Rows from block 6, named by matrix and row number. Rows with one number belong to one attention dimension. Each number is 200 + 30 x the weight over its row's rms, rounded and kept within 0 to 999. All counts start at 0. After the name is the row's rms in percent of the matrix's.
# q: attention query, key and value (stacked) (model.blocks.6.attn.qkv.weight, 960x320, the q third), inputs 240-319
# k: attention query, key and value (stacked) (model.blocks.6.attn.qkv.weight, 960x320, the k third), inputs 240-319
q.255,090,148,258,168,202,208,146,213,204,162,210,139,257,191,235,178,207,235,166,243,273,180,218,253,184,205,255,223,194,181,234,182,226,175,165,213,251,169,183,211,258,174,233,241,136,236,142,234,212,180,231,202,161,169,183,174,192,182,172,222,159,216,180,222,249,245,212,218,213,203,204,227,172,190,232,169,282,260,188,227,243
k.255,088,232,163,203,204,198,256,213,161,187,188,228,209,190,204,164,213,210,196,203,198,193,209,195,221,175,199,162,217,155,207,160,234,165,188,277,225,224,217,231,175,167,196,239,143,186,183,149,258,188,234,175,153,157,206,165,228,235,205,248,225,224,155,165,186,238,156,226,206,199,177,173,227,207,225,229,161,221,176,211,220
q.256,090,177,211,189,194,191,202,173,134,241,180,153,166,209,203,231,249,166,157,213,94,172,228,199,242,175,230,194,154,190,172,157,153,204,196,192,156,181,179,182,190,226,179,179,199,179,146,190,215,245,255,208,220,200,179,149,242,189,239,170,212,232,230,191,220,197,249,228,226,156,255,184,194,193,226,235,228,210,173,249,136
k.256,096,208,248,266,195,154,240,185,214,200,190,198,131,180,221,268,279,172,189,268,208,170,167,224,190,165,179,223,225,179,177,156,181,208,201,186,180,233,244,140,193,185,192,224,215,173,204,237,216,253,230,262,211,193,238,170,208,211,202,178,239,166,238,206,175,218,203,177,208,162,163,189,235,240,199,162,143,203,153,210,239
q.257,094,202,171,236,219,231,175,180,191,235,228,221,225,182,200,226,188,213,197,181,229,237,194,212,169,235,211,231,237,175,206,173,170,149,177,248,254,194,136,205,197,268,175,162,207,192,185,205,194,194,171,195,246,214,230,214,227,279,156,255,198,139,198,196,212,225,182,176,151,145,224,177,182,199,168,192,211,197,159,175,214
k.257,106,191,231,193,241,223,191,252,229,269,180,249,214,199,166,212,185,164,223,155,209,231,193,245,218,204,168,206,156,151,198,199,174,204,197,183,187,201,232,178,189,187,186,174,168,190,182,192,197,214,210,248,249,180,225,214,170,176,191,197,222,207,152,163,237,152,225,200,231,263,235,220,195,202,187,175,227,206,147,220,186
q.258,091,205,206,287,175,211,222,183,232,203,214,180,208,166,230,208,219,209,225,224,188,195,208,174,200,174,189,237,230,214,201,133,183,186,196,154,222,250,161,158,209,193,157,179,212,169,198,218,220,250,203,193,261,202,214,165,168,212,215,164,234,206,191,218,177,173,233,227,149,216,195,212,180,190,246,253,193,176,165,210,209
k.258,089,247,207,224,162,191,233,204,244,237,224,180,174,150,186,186,168,204,156,201,174,217,213,243,244,191,162,190,170,223,165,176,185,189,198,165,204,166,199,117,152,257,253,210,222,152,178,211,226,194,257,226,198,208,136,162,225,218,173,180,212,204,231,196,234,240,201,255,192,184,213,167,201,174,213,164,225,192,142,229,203
q.259,098,221,200,210,218,230,184,230,223,219,252,252,158,223,172,264,183,214,128,231,244,215,180,197,150,243,204,208,164,223,192,223,223,215,177,240,151,205,184,213,159,168,238,141,191,186,148,216,165,181,171,146,135,165,184,208,156,198,265,232,180,203,124,184,218,239,196,192,178,205,170,175,200,189,159,223,188,204,264,201,153
k.259,099,185,225,179,196,218,244,199,247,179,199,178,224,210,139,233,130,212,175,195,170,172,226,208,148,199,175,185,238,236,226,212,193,217,218,199,198,214,167,199,242,203,183,208,167,203,177,196,190,172,166,235,236,207,232,208,192,125,208,196,185,157,245,180,210,154,189,192,206,246,213,200,219,154,186,162,194,164,169,168,232
q.260,089,222,152,230,205,230,189,278,183,183,183,179,232,228,249,263,192,136,180,240,237,145,202,208,192,157,145,209,230,182,181,168,197,183,226,184,153,149,184,176,262,202,244,203,210,201,136,159,233,177,214,179,186,204,163,202,206,238,197,206,195,131,216,205,202,199,195,221,203,213,185,153,173,185,210,216,223,219,190,218,265
k.260,093,234,172,225,173,194,178,206,172,220,203,224,147,112,211,205,195,173,185,204,199,267,202,222,171,166,173,238,232,252,195,126,145,158,184,165,224,199,193,180,165,201,219,224,218,180,169,234,175,213,228,220,228,179,161,159,204,201,166,206,173,226,226,165,177,150,201,225,169,209,188,212,217,174,179,181,240,231,152,197,221
q.261,102,176,216,191,201,204,167,186,222,179,165,169,154,133,176,161,257,170,218,241,237,226,199,190,250,211,217,220,142,202,199,214,191,172,191,246,200,205,209,249,247,223,173,236,170,226,170,195,194,207,184,194,256,223,180,244,179,170,218,200,161,214,225,195,235,195,247,170,159,232,255,232,150,208,177,207,230,238,215,174,199
k.261,101,172,192,192,190,177,117,200,185,211,144,191,195,185,178,205,191,178,221,189,191,201,219,184,199,164,174,221,184,185,204,221,154,215,226,210,262,179,178,219,269,206,150,185,234,216,190,217,173,150,216,203,206,197,188,203,162,209,205,318,211,233,157,199,170,154,162,172,227,201,126,182,181,180,206,226,229,211,174,184,199
q.262,118,219,215,209,202,175,178,191,154,240,198,234,228,204,180,120,201,206,255,196,173,202,204,178,179,261,200,164,137,221,217,189,219,181,173,247,188,173,198,221,220,239,234,209,237,215,184,210,291,268,264,177,174,223,141,151,219,225,202,213,187,222,193,215,263,232,189,237,170,170,216,208,168,188,188,179,209,251,210,199,231
k.262,109,208,232,237,211,216,169,203,205,218,246,180,175,187,181,174,232,189,180,171,195,215,156,260,236,236,163,213,210,256,220,193,195,174,164,221,215,196,223,266,264,193,196,195,188,233,184,192,181,265,221,192,286,171,209,252,213,153,266,162,247,211,203,225,187,234,210,187,180,188,194,219,188,224,221,163,189,177,197,165,185
q.263,096,190,199,199,226,173,187,253,210,208,199,178,196,245,179,233,153,198,258,213,212,207,269,239,184,169,206,206,191,211,224,165,223,192,197,154,257,182,210,236,193,170,168,192,197,177,224,239,148,228,140,173,212,220,273,205,161,198,144,156,224,206,165,228,209,200,196,179,190,221,190,190,254,176,205,166,217,148,184,228,223
k.263,094,224,242,163,207,198,175,224,212,227,159,218,152,152,205,206,179,224,205,169,162,219,191,184,204,148,195,182,207,196,155,195,220,169,197,262,203,201,267,226,186,256,158,188,232,194,210,179,193,188,213,280,238,212,230,157,185,202,192,258,251,227,187,187,175,234,218,250,133,192,158,174,183,216,170,242,216,253,225,250,224
q.264,100,206,168,222,243,208,207,179,161,167,174,165,203,222,210,226,250,221,205,186,256,234,220,212,212,157,222,186,185,240,175,229,227,242,182,184,247,207,155,216,256,196,208,238,137,231,195,170,181,213,145,194,165,169,189,257,211,191,221,161,188,193,193,207,277,198,164,170,189,236,236,206,201,174,215,169,199,250,210,201,197
k.264,096,205,170,164,198,193,178,231,211,206,207,200,243,188,191,177,164,192,234,248,213,234,200,152,186,147,216,209,166,158,179,226,226,185,213,219,213,202,197,190,183,192,183,214,158,223,196,220,187,182,188,252,243,250,192,199,159,202,210,256,217,211,217,236,191,202,166,175,185,199,223,192,238,196,205,202,214,214,189,264,178
q.265,084,208,163,163,167,178,220,236,230,230,187,224,197,215,235,181,201,188,208,185,181,257,230,181,238,184,214,203,241,214,175,204,194,183,268,213,202,196,187,159,167,205,164,209,263,217,210,224,192,165,177,170,201,184,209,191,170,182,227,204,220,187,212,175,214,236,255,167,204,250,223,213,208,258,165,195,201,126,207,166,140
k.265,088,171,207,237,165,181,182,156,216,154,211,218,198,200,203,236,258,149,212,206,187,192,184,247,204,115,228,153,192,241,199,221,209,220,210,209,227,137,212,210,169,207,226,219,189,205,208,230,202,185,208,149,192,175,187,219,227,198,226,196,204,246,183,257,216,222,180,189,150,199,195,184,152,187,175,164,191,245,198,207,182
q.266,110,182,234,191,139,191,163,213,229,202,187,193,208,238,241,173,226,222,248,193,190,237,205,208,194,209,211,165,230,137,184,263,223,188,236,228,226,204,220,215,193,208,184,213,142,216,229,216,203,228,169,191,199,173,226,221,141,197,191,190,194,201,225,156,216,161,145,170,218,234,165,163,195,165,266,222,234,132,216,194,209
k.266,101,169,229,200,185,216,217,186,234,216,206,221,208,168,131,214,238,189,186,170,235,191,230,213,217,238,141,195,231,226,178,145,132,211,146,234,209,216,203,130,222,214,191,247,208,196,209,202,236,201,184,203,230,177,239,209,258,190,213,195,205,152,202,198,154,185,198,216,175,191,222,178,201,270,176,182,139,194,226,174,239
q.267,096,209,200,200,212,243,229,224,263,204,196,255,211,238,195,233,209,184,194,278,219,186,202,200,244,190,217,178,157,225,247,199,200,156,195,180,177,133,243,228,130,226,211,179,163,194,216,214,194,182,188,238,254,213,240,175,186,207,172,209,222,177,228,184,137,199,176,205,195,102,227,176,202,182,190,210,166,203,150,243,212
k.267,096,223,261,253,207,206,118,186,192,197,241,197,216,185,214,237,209,209,234,207,203,190,142,239,189,193,171,192,207,240,166,234,221,214,163,160,136,225,224,162,225,237,147,220,254,217,212,146,256,198,175,190,202,202,173,206,195,211,165,240,181,205,175,208,221,205,246,168,191,203,192,237,196,243,232,197,199,210,244,209,145
q.268,097,232,165,239,236,126,208,224,262,176,214,200,160,130,222,184,147,258,228,183,204,190,167,183,209,177,181,158,205,150,173,240,165,193,197,172,225,193,217,208,213,247,172,192,257,202,190,237,135,158,233,198,204,151,200,179,168,195,238,251,226,224,223,165,158,208,209,213,187,291,212,157,197,180,215,180,198,160,190,192,180
k.268,101,244,207,234,130,196,198,205,156,207,219,223,226,202,190,212,242,167,176,208,230,151,257,247,208,233,159,209,228,191,176,206,239,190,223,220,186,189,184,214,205,200,176,220,237,173,183,158,179,268,193,217,167,165,235,197,224,192,185,167,202,155,192,142,204,210,210,170,247,177,226,205,184,154,220,249,208,203,219,188,164
q.269,097,158,202,195,189,212,236,184,185,229,225,192,159,217,153,239,199,200,240,181,175,191,220,250,158,231,226,222,220,211,186,259,144,220,208,194,191,197,208,167,208,204,160,239,188,153,199,160,212,194,195,207,181,232,156,220,219,221,253,243,197,157,183,186,225,133,190,184,203,198,164,158,266,215,145,204,197,200,230,178,130
k.269,102,185,223,182,156,215,161,195,221,132,222,247,234,226,170,218,147,200,147,245,192,219,208,224,189,198,213,247,263,226,202,294,242,213,250,201,211,211,191,182,196,215,148,171,152,168,183,178,201,177,232,209,188,207,216,219,214,230,210,217,228,198,184,240,182,185,210,181,214,187,253,208,134,233,248,201,159,176,169,259,222
q.270,103,161,191,213,205,257,234,172,198,144,223,221,224,174,191,198,198,183,212,165,231,242,118,225,174,205,214,216,198,199,186,224,198,202,221,194,180,152,222,144,170,207,237,172,177,171,218,188,194,189,173,236,161,182,196,171,205,228,155,195,184,172,203,167,214,202,158,186,224,151,232,133,183,299,170,232,151,185,241,211,185
k.270,101,186,223,170,225,164,242,214,141,207,196,218,263,215,212,202,232,231,172,199,204,195,139,187,200,210,200,188,241,187,175,188,227,158,229,196,178,164,228,242,174,220,195,210,212,215,202,150,211,210,197,204,209,210,255,181,212,225,229,227,188,213,162,194,189,187,221,189,203,237,215,219,166,193,181,209,259,211,217,239,181
q.271,093,161,202,225,262,163,195,218,187,248,136,159,151,205,215,218,207,202,213,202,201,156,210,219,178,192,197,190,184,188,194,183,210,220,178,186,270,214,155,182,193,180,200,204,218,174,209,186,195,233,208,221,151,165,182,175,195,229,282,154,162,224,185,201,179,173,181,161,192,200,198,196,240,231,162,148,271,231,182,183,201
k.271,080,210,192,140,197,256,197,173,210,209,206,221,159,161,240,199,181,163,203,211,197,182,218,185,203,192,236,253,150,223,195,175,209,247,192,236,192,195,209,277,229,217,204,224,233,192,195,233,283,215,162,164,214,185,202,197,207,219,159,183,166,249,247,167,164,189,208,188,208,164,187,176,234,172,244,173,156,262,235,186,212
q.272,088,191,199,168,210,210,243,170,211,222,189,254,222,166,197,169,179,270,229,172,260,193,256,215,206,176,215,175,193,194,181,227,221,199,168,190,203,209,171,221,168,194,170,212,201,242,218,202,211,224,200,216,186,213,240,203,230,285,172,243,218,163,204,210,229,248,200,209,241,235,209,182,220,218,214,274,257,192,165,207,184
k.272,095,178,190,221,213,189,138,215,184,223,202,216,175,253,204,189,224,133,163,216,168,156,175,219,238,194,227,175,177,224,207,174,193,183,157,191,219,157,211,223,207,187,183,201,155,164,147,261,197,222,185,151,199,159,187,220,187,213,202,186,213,238,158,173,169,223,183,204,177,195,179,231,158,214,210,157,220,190,219,193,219
q.273,086,197,186,226,219,251,184,170,248,169,144,220,208,191,217,232,230,201,220,190,189,210,146,227,191,174,197,165,183,146,215,178,225,164,238,164,207,180,170,201,266,176,181,179,195,161,145,195,290,216,246,205,223,205,148,157,202,219,175,220,176,254,157,169,191,187,194,172,248,248,193,238,174,190,176,165,188,195,201,222,221
k.273,096,172,122,187,198,129,244,171,182,207,191,171,193,171,129,174,198,143,215,163,245,211,176,193,149,133,199,210,177,188,235,210,161,193,188,182,172,215,229,149,212,161,211,225,196,169,185,201,225,216,210,238,179,229,210,193,220,225,194,165,255,180,228,191,155,179,208,217,230,192,134,247,189,172,247,265,232,226,219,186,209
q.274,091,177,142,242,195,171,202,173,243,169,191,208,228,211,214,222,212,245,213,136,202,161,207,266,189,169,240,203,196,181,175,227,254,216,203,213,212,217,195,165,151,267,289,149,219,196,211,206,214,213,214,264,220,234,211,228,226,175,219,198,179,228,232,185,215,242,203,234,220,141,184,228,252,252,152,213,177,148,219,210,183
k.274,093,207,236,236,171,171,196,204,164,247,229,233,181,165,234,201,186,172,226,183,154,210,250,189,210,177,234,201,222,217,233,173,178,172,130,209,204,201,233,177,233,206,142,205,178,205,221,213,187,158,198,215,209,215,130,127,211,175,200,212,234,220,221,260,226,218,237,198,212,216,168,209,188,188,182,171,202,156,239,187,261
q.275,095,194,209,161,232,230,231,246,192,188,215,197,190,202,238,214,174,185,145,218,166,193,170,219,174,163,216,227,176,189,208,192,194,195,144,203,210,163,170,204,205,174,243,160,225,212,218,238,180,196,140,173,187,228,194,202,201,260,207,162,218,127,225,192,186,221,176,196,167,159,210,191,195,170,230,214,177,150,189,284,175
k.275,109,167,211,185,245,179,228,210,230,215,212,201,237,288,200,171,192,268,217,159,288,221,226,201,241,191,234,210,214,225,193,218,197,190,210,154,168,207,166,208,191,228,226,243,199,167,185,218,194,198,192,231,176,182,182,163,227,195,160,216,239,189,191,185,195,183,169,213,162,221,263,186,202,215,172,153,175,210,139,244,194
q.276,088,196,199,206,205,244,188,180,206,178,187,235,186,184,185,218,208,222,200,254,181,202,230,204,207,204,190,230,221,154,179,127,151,219,144,199,235,166,196,176,219,216,187,197,188,268,220,205,156,165,215,192,235,265,185,185,209,206,162,238,269,182,228,229,220,140,203,156,207,228,235,176,156,220,188,189,164,205,210,228,230
k.276,085,168,210,217,194,155,176,259,205,200,179,226,171,199,169,228,171,221,182,234,217,168,225,218,143,192,248,203,189,182,155,223,169,224,260,223,213,179,192,223,154,235,143,156,131,179,167,253,197,242,238,180,180,252,208,229,183,246,194,232,241,211,167,229,194,167,147,182,199,145,175,163,220,219,211,162,168,177,238,189,201
q.277,110,207,195,174,117,209,231,234,212,252,215,232,195,150,186,242,217,208,170,231,177,212,230,160,213,179,180,209,187,186,180,200,200,225,187,145,234,226,219,148,263,170,269,181,207,203,245,203,212,236,199,186,221,242,157,201,243,228,245,196,179,198,219,237,135,199,216,224,194,177,150,192,197,181,234,205,220,226,210,274,192
k.277,092,207,154,209,198,222,199,209,173,167,169,188,236,206,211,248,151,191,230,223,221,238,157,165,224,192,217,194,261,171,231,185,175,207,194,220,182,229,178,159,193,194,196,261,167,133,192,239,175,209,209,200,242,197,187,215,216,198,206,155,210,224,187,242,251,194,198,151,207,184,189,218,246,208,194,255,169,197,173,180,220
q.278,122,188,230,194,197,188,204,210,173,131,268,268,149,246,179,214,188,190,182,170,187,149,217,186,182,251,193,196,217,254,178,202,251,228,187,258,178,154,210,129,218,224,244,172,150,181,161,162,200,171,184,236,189,226,185,176,213,225,174,182,242,174,208,210,207,233,168,154,222,171,208,169,219,184,227,223,175,250,190,232,213
k.278,105,179,172,247,236,161,179,123,160,205,186,219,216,201,188,173,190,256,223,240,209,167,181,230,186,203,167,163,159,203,219,155,213,224,188,213,209,204,219,206,175,259,201,164,222,226,200,200,181,252,203,185,198,234,201,189,160,159,222,192,248,244,197,138,171,222,179,218,221,204,150,189,192,243,160,187,200,189,215,216,173
q.279,102,258,202,197,212,190,195,203,256,207,193,187,194,210,166,188,191,207,206,218,242,197,177,203,189,218,169,163,148,184,170,208,202,203,202,192,222,214,173,191,217,172,188,207,192,242,217,226,194,168,216,235,242,211,177,272,182,192,257,227,192,193,217,219,223,207,186,212,193,153,153,247,274,247,167,260,198,228,214,231,221
k.279,092,244,239,117,197,173,159,263,166,195,215,215,188,223,174,204,176,164,130,222,143,211,203,176,240,193,177,195,228,204,171,167,197,207,208,175,165,220,207,187,196,207,218,211,219,165,151,193,195,205,215,244,287,204,205,218,172,162,207,201,217,182,236,130,178,137,267,209,245,178,187,179,173,227,192,183,206,207,214,282,197
q.280,098,228,199,170,191,193,238,205,204,230,205,193,261,220,200,210,205,193,176,193,221,184,179,164,149,196,205,272,163,226,209,244,157,200,178,225,189,237,195,209,222,200,186,223,192,185,149,210,211,220,219,243,260,235,207,176,246,147,237,233,259,171,262,150,180,191,219,219,170,150,203,181,259,226,205,229,167,193,223,174,180
k.280,101,215,232,169,135,143,177,215,223,183,234,264,215,211,182,241,208,206,227,210,145,223,218,221,240,255,234,207,239,179,209,198,242,230,242,194,227,243,190,198,161,193,252,185,177,187,246,213,157,214,205,214,252,219,211,148,210,182,204,168,212,230,147,230,256,164,200,183,195,209,190,235,211,136,183,265,203,142,153,204,292
q.281,100,192,227,144,190,166,190,148,219,203,166,224,174,229,220,193,220,196,210,268,208,196,172,228,190,178,212,186,185,206,163,174,219,237,227,173,215,264,281,135,181,157,181,190,225,231,200,193,209,228,163,191,222,206,197,202,209,231,200,210,205,217,146,251,210,210,223,259,227,170,195,229,216,176,217,194,209,188,197,189,153
k.281,087,237,216,202,204,186,210,229,213,203,285,211,199,189,195,194,168,218,200,171,188,226,162,208,211,186,229,227,192,224,149,217,143,204,181,193,207,231,236,196,191,145,190,147,175,206,236,202,129,181,230,191,177,226,198,229,217,171,225,166,217,165,212,161,211,227,226,172,165,206,160,225,211,179,175,176,201,188,163,236,268
q.282,100,215,220,202,191,142,134,199,162,248,224,176,187,236,200,235,205,167,222,217,235,210,176,193,228,190,195,253,181,159,202,262,121,179,232,199,188,195,196,176,254,271,181,232,157,223,185,148,256,140,220,200,228,176,172,260,184,225,166,158,213,183,224,176,186,154,205,178,193,237,193,202,220,222,144,125,222,172,166,170,200
k.282,105,195,192,201,140,259,230,201,216,152,184,226,246,247,150,217,212,186,161,208,218,230,200,221,196,215,213,244,275,199,177,199,189,178,163,228,261,215,197,197,228,157,169,148,154,230,251,201,182,204,200,187,244,209,264,201,202,286,226,205,192,180,184,226,224,153,237,220,207,156,183,201,152,181,229,260,149,197,200,221,164
q.283,088,177,254,204,248,211,221,175,174,267,157,205,234,217,165,194,197,249,136,196,179,236,212,184,209,185,238,183,205,175,160,236,248,200,221,214,155,185,123,249,225,210,185,207,199,181,236,200,226,164,223,221,212,195,160,217,158,210,166,191,171,207,263,194,280,168,218,189,175,229,201,153,239,171,185,281,259,197,166,217,239
k.283,087,189,216,204,230,197,172,175,235,165,231,186,191,174,108,212,213,171,153,196,197,234,178,227,190,224,160,173,167,195,166,291,155,213,257,211,190,200,230,195,171,167,137,196,177,216,227,183,191,124,132,186,176,210,185,129,222,236,194,171,207,172,196,180,215,178,223,207,192,189,198,255,190,180,179,122,196,187,199,203,142
q.284,090,229,189,208,233,160,181,211,217,197,245,204,182,189,195,233,204,187,169,229,226,164,215,180,172,218,240,202,275,165,194,210,199,212,228,202,221,229,176,193,201,157,149,222,210,185,243,156,248,229,158,202,206,187,230,183,206,191,278,187,200,183,180,192,208,188,250,179,207,146,222,245,272,180,212,191,235,175,204,221,148
k.284,101,210,203,191,200,189,232,239,223,172,241,245,231,234,166,270,164,195,154,192,165,172,229,209,204,171,248,161,232,226,212,162,216,223,171,174,236,193,255,182,252,199,231,206,225,174,233,188,202,195,205,276,181,193,223,210,233,243,188,195,251,233,205,225,170,172,229,192,204,213,198,138,186,113,170,186,200,177,173,177,227
q.285,094,198,216,177,223,234,224,160,190,160,236,175,165,216,205,215,213,178,182,194,199,146,180,151,186,178,136,194,217,231,236,171,241,203,184,155,202,228,184,216,203,152,209,201,203,246,174,148,185,205,170,148,240,174,187,228,237,143,133,195,220,184,187,197,199,193,235,226,200,238,197,273,176,164,225,259,182,191,205,171,198
k.285,090,207,168,201,181,235,163,200,199,148,240,178,170,251,221,192,193,224,190,200,141,197,165,181,92,174,261,244,220,169,155,163,219,173,229,205,157,212,189,216,173,239,129,199,187,193,192,180,165,186,208,178,179,222,167,179,223,231,217,175,209,270,208,241,194,153,203,187,212,201,216,194,193,205,153,174,232,254,187,226,191
q.286,092,244,206,239,160,150,147,176,179,224,199,195,191,205,249,262,226,219,176,205,182,260,187,206,214,193,169,147,213,202,247,200,165,164,199,184,265,219,151,135,208,215,210,188,173,194,201,185,191,204,152,191,192,212,190,210,143,239,173,188,173,195,173,243,216,214,203,170,228,231,236,167,166,228,202,219,247,220,173,182,212
k.286,097,172,165,201,166,200,164,215,250,221,191,204,206,174,240,192,222,204,214,200,266,213,191,172,266,218,180,166,230,260,208,241,161,228,201,196,149,176,169,243,230,241,194,185,251,190,176,219,209,167,223,152,175,193,199,183,257,159,220,182,195,197,213,142,216,218,185,164,228,205,267,175,182,218,146,218,211,181,264,164,140
q.287,101,261,205,186,165,196,134,226,173,202,204,148,200,234,216,175,192,169,229,188,204,171,219,181,196,213,185,180,155,143,208,237,185,221,200,170,167,228,163,217,187,164,200,231,217,243,217,245,195,198,162,203,203,213,202,215,165,190,192,213,213,188,142,154,223,215,138,197,234,215,201,238,220,146,149,181,196,178,157,172,220
k.287,097,215,220,249,219,290,252,244,182,243,195,192,171,195,256,181,203,229,213,214,165,233,193,243,215,140,200,226,214,214,214,131,154,159,172,197,206,164,216,157,245,222,205,161,202,170,158,147,194,201,185,152,254,201,193,153,215,195,180,193,194,210,216,204,195,197,235,198,166,199,180,213,122,195,226,228,211,269,221,242,211
q.288,109,198,171,210,190,164,178,164,196,229,190,229,245,231,172,179,203,177,205,197,215,198,193,207,271,150,189,236,195,188,178,180,232,205,200,164,188,226,199,269,142,225,199,248,229,183,136,226,234,184,239,233,181,223,214,210,201,186,234,207,194,208,213,218,157,255,255,197,203,185,169,235,179,188,214,231,247,149,201,209,186
k.288,129,218,197,232,145,211,217,235,180,184,145,177,195,154,207,184,203,161,216,231,202,207,189,150,221,178,210,196,203,201,180,169,223,170,201,205,153,202,191,226,136,266,190,234,224,205,201,266,195,233,245,216,185,173,243,154,186,167,207,160,188,204,147,248,215,186,256,241,208,166,175,209,226,241,146,195,244,174,205,211,233
q.289,101,181,226,194,224,192,169,245,206,165,215,183,180,201,181,177,224,152,215,172,262,235,220,162,146,159,237,253,227,172,192,261,238,175,233,138,212,268,163,240,214,177,186,232,194,199,210,170,188,261,214,184,198,166,170,184,138,205,197,196,231,231,165,237,184,215,238,252,199,237,177,217,230,215,240,217,200,188,175,169,182
k.289,107,192,253,222,217,213,201,222,200,174,236,202,203,133,173,156,150,218,195,172,211,161,194,199,207,250,212,224,218,176,212,155,182,170,192,212,198,228,192,214,208,196,217,231,270,218,219,229,186,155,198,191,181,198,205,143,189,185,265,113,206,152,204,185,207,209,230,201,206,177,149,215,240,186,209,140,202,220,199,213,178
q.290,106,207,214,144,157,259,227,161,236,238,222,152,160,152,199,210,228,190,202,173,115,246,217,237,259,186,197,249,191,196,192,207,230,216,242,204,235,191,223,201,209,247,219,155,203,190,194,218,244,205,194,237,275,218,217,233,207,236,236,213,223,157,174,215,233,180,191,182,186,196,242,182,208,278,186,203,167,155,220,235,250
k.290,103,203,221,211,241,172,181,248,212,228,98,223,183,158,163,226,235,193,160,199,177,138,189,205,173,194,146,194,224,179,210,209,206,236,203,164,165,171,203,233,202,206,229,173,204,199,178,198,209,171,202,187,228,132,237,150,175,175,237,200,183,260,177,243,155,189,215,241,248,185,248,218,231,225,180,193,210,145,215,161,182
q.291,097,229,152,222,191,198,177,187,225,272,160,222,208,168,209,216,243,202,231,146,199,157,152,194,173,217,239,207,295,147,240,208,260,220,176,177,198,220,196,194,219,200,187,166,175,216,123,185,199,214,176,160,214,204,211,202,241,199,195,212,222,206,203,175,237,211,189,221,167,223,182,229,213,229,212,188,229,234,165,149,196
k.291,107,178,197,200,211,187,197,189,224,163,229,208,192,212,234,200,180,189,191,203,215,198,166,185,203,179,216,241,178,165,227,198,296,221,218,164,227,187,248,216,208,187,171,166,179,232,182,181,207,225,209,165,198,210,201,197,176,134,211,204,242,233,184,197,211,197,151,216,143,203,166,244,178,202,188,154,251,202,218,199,243
q.292,106,185,143,234,180,214,138,222,162,167,174,168,228,204,221,224,180,155,215,178,181,204,185,206,262,205,200,212,169,219,164,188,198,168,210,178,174,163,235,214,225,218,186,266,225,236,189,174,208,245,206,162,179,169,208,189,164,199,248,176,176,250,240,237,177,203,168,211,195,229,157,201,178,206,234,192,166,180,169,182,193
k.292,107,217,179,155,261,178,217,147,183,211,210,195,194,239,170,168,173,168,162,229,162,221,145,256,179,220,210,188,234,165,178,229,202,196,210,214,210,221,194,223,169,237,163,184,190,198,228,206,189,117,218,230,213,243,227,204,184,209,216,278,208,157,248,227,175,228,241,197,197,222,225,155,236,170,223,201,167,164,224,221,234
q.293,098,205,251,149,238,182,229,188,271,237,224,162,186,211,218,177,173,196,266,191,220,274,181,196,214,202,265,213,202,224,173,232,180,165,176,137,178,212,182,218,160,200,217,247,242,189,126,229,224,232,174,200,222,188,189,207,269,184,224,176,214,185,178,165,192,165,179,209,224,234,180,188,259,187,204,240,212,200,192,178,171
k.293,097,185,182,190,229,172,244,206,211,214,168,224,143,286,202,180,208,244,232,189,200,176,213,200,180,223,162,138,188,201,150,154,243,230,172,241,245,150,277,213,178,193,213,231,207,172,196,149,200,145,155,208,152,209,161,176,240,195,205,242,160,220,211,156,137,159,178,227,148,194,262,215,211,165,209,161,232,192,202,166,188
q.294,103,240,165,186,191,212,195,216,104,189,128,193,195,136,258,204,210,147,200,199,200,205,202,197,194,240,191,171,254,220,200,197,233,178,219,152,202,172,221,222,177,208,194,132,210,185,228,144,182,237,194,179,128,155,221,192,207,185,205,200,250,181,202,180,239,197,188,209,206,158,186,242,203,284,210,167,227,198,213,225,177
k.294,103,204,215,157,237,184,203,158,264,209,180,234,168,211,177,216,167,155,213,230,188,172,202,184,181,212,178,258,202,210,218,199,176,161,230,179,212,187,166,232,206,233,164,234,211,234,148,171,193,195,257,202,184,244,208,210,143,241,142,174,195,170,232,245,120,186,250,251,215,201,204,222,213,249,256,161,187,174,194,209,212
q.295,105,230,163,179,188,208,224,179,222,180,215,193,214,244,222,250,184,204,206,187,190,195,211,114,212,166,165,172,224,244,225,155,185,222,215,199,209,215,186,147,214,195,174,191,218,190,205,242,229,226,189,257,210,182,203,205,177,183,231,224,205,208,184,208,231,202,179,203,270,208,188,186,186,201,252,216,228,164,217,235,218
k.295,110,186,130,196,202,165,142,167,266,165,162,219,193,165,258,170,217,184,177,258,134,212,185,177,248,215,206,177,179,173,176,138,182,203,195,192,191,179,162,250,210,149,173,219,219,250,191,226,211,201,182,226,192,226,149,143,176,231,233,207,217,170,194,232,190,181,170,226,194,173,157,218,148,207,240,202,255,259,209,198,171
q.296,104,184,254,226,240,183,187,217,259,239,153,166,222,199,289,203,166,211,190,218,193,221,248,151,184,189,190,147,198,218,202,191,234,220,217,167,257,176,215,152,211,207,241,165,206,206,174,192,209,272,206,231,200,198,121,181,195,238,221,240,201,203,176,227,193,182,182,192,216,257,217,201,191,199,174,240,151,182,187,215,232
k.296,111,143,251,320,174,247,186,200,284,169,245,182,200,204,150,200,174,211,146,229,186,193,189,257,155,255,231,209,208,169,235,169,232,225,217,215,182,178,209,200,216,187,216,159,179,232,213,194,277,176,216,230,165,279,190,225,245,204,201,189,216,188,176,210,197,218,209,276,189,201,229,197,236,180,168,153,205,176,229,175,222
q.297,102,202,214,230,222,171,207,163,186,232,224,251,236,217,199,230,131,243,180,165,221,253,152,252,165,173,220,180,152,218,153,174,174,247,239,211,249,228,192,181,183,157,197,191,243,167,246,182,192,192,178,241,201,232,259,144,152,258,215,154,207,232,224,223,191,194,184,199,140,205,214,150,202,162,150,221,212,163,141,199,233
k.297,096,179,242,256,169,216,164,232,205,227,181,246,177,193,187,221,187,173,135,208,214,182,173,221,226,239,189,238,209,166,217,195,203,221,219,196,214,228,193,171,142,122,199,183,267,199,206,170,178,212,249,193,190,199,189,187,230,236,224,234,188,185,246,186,209,220,221,146,193,227,210,223,205,205,187,172,181,167,200,174,212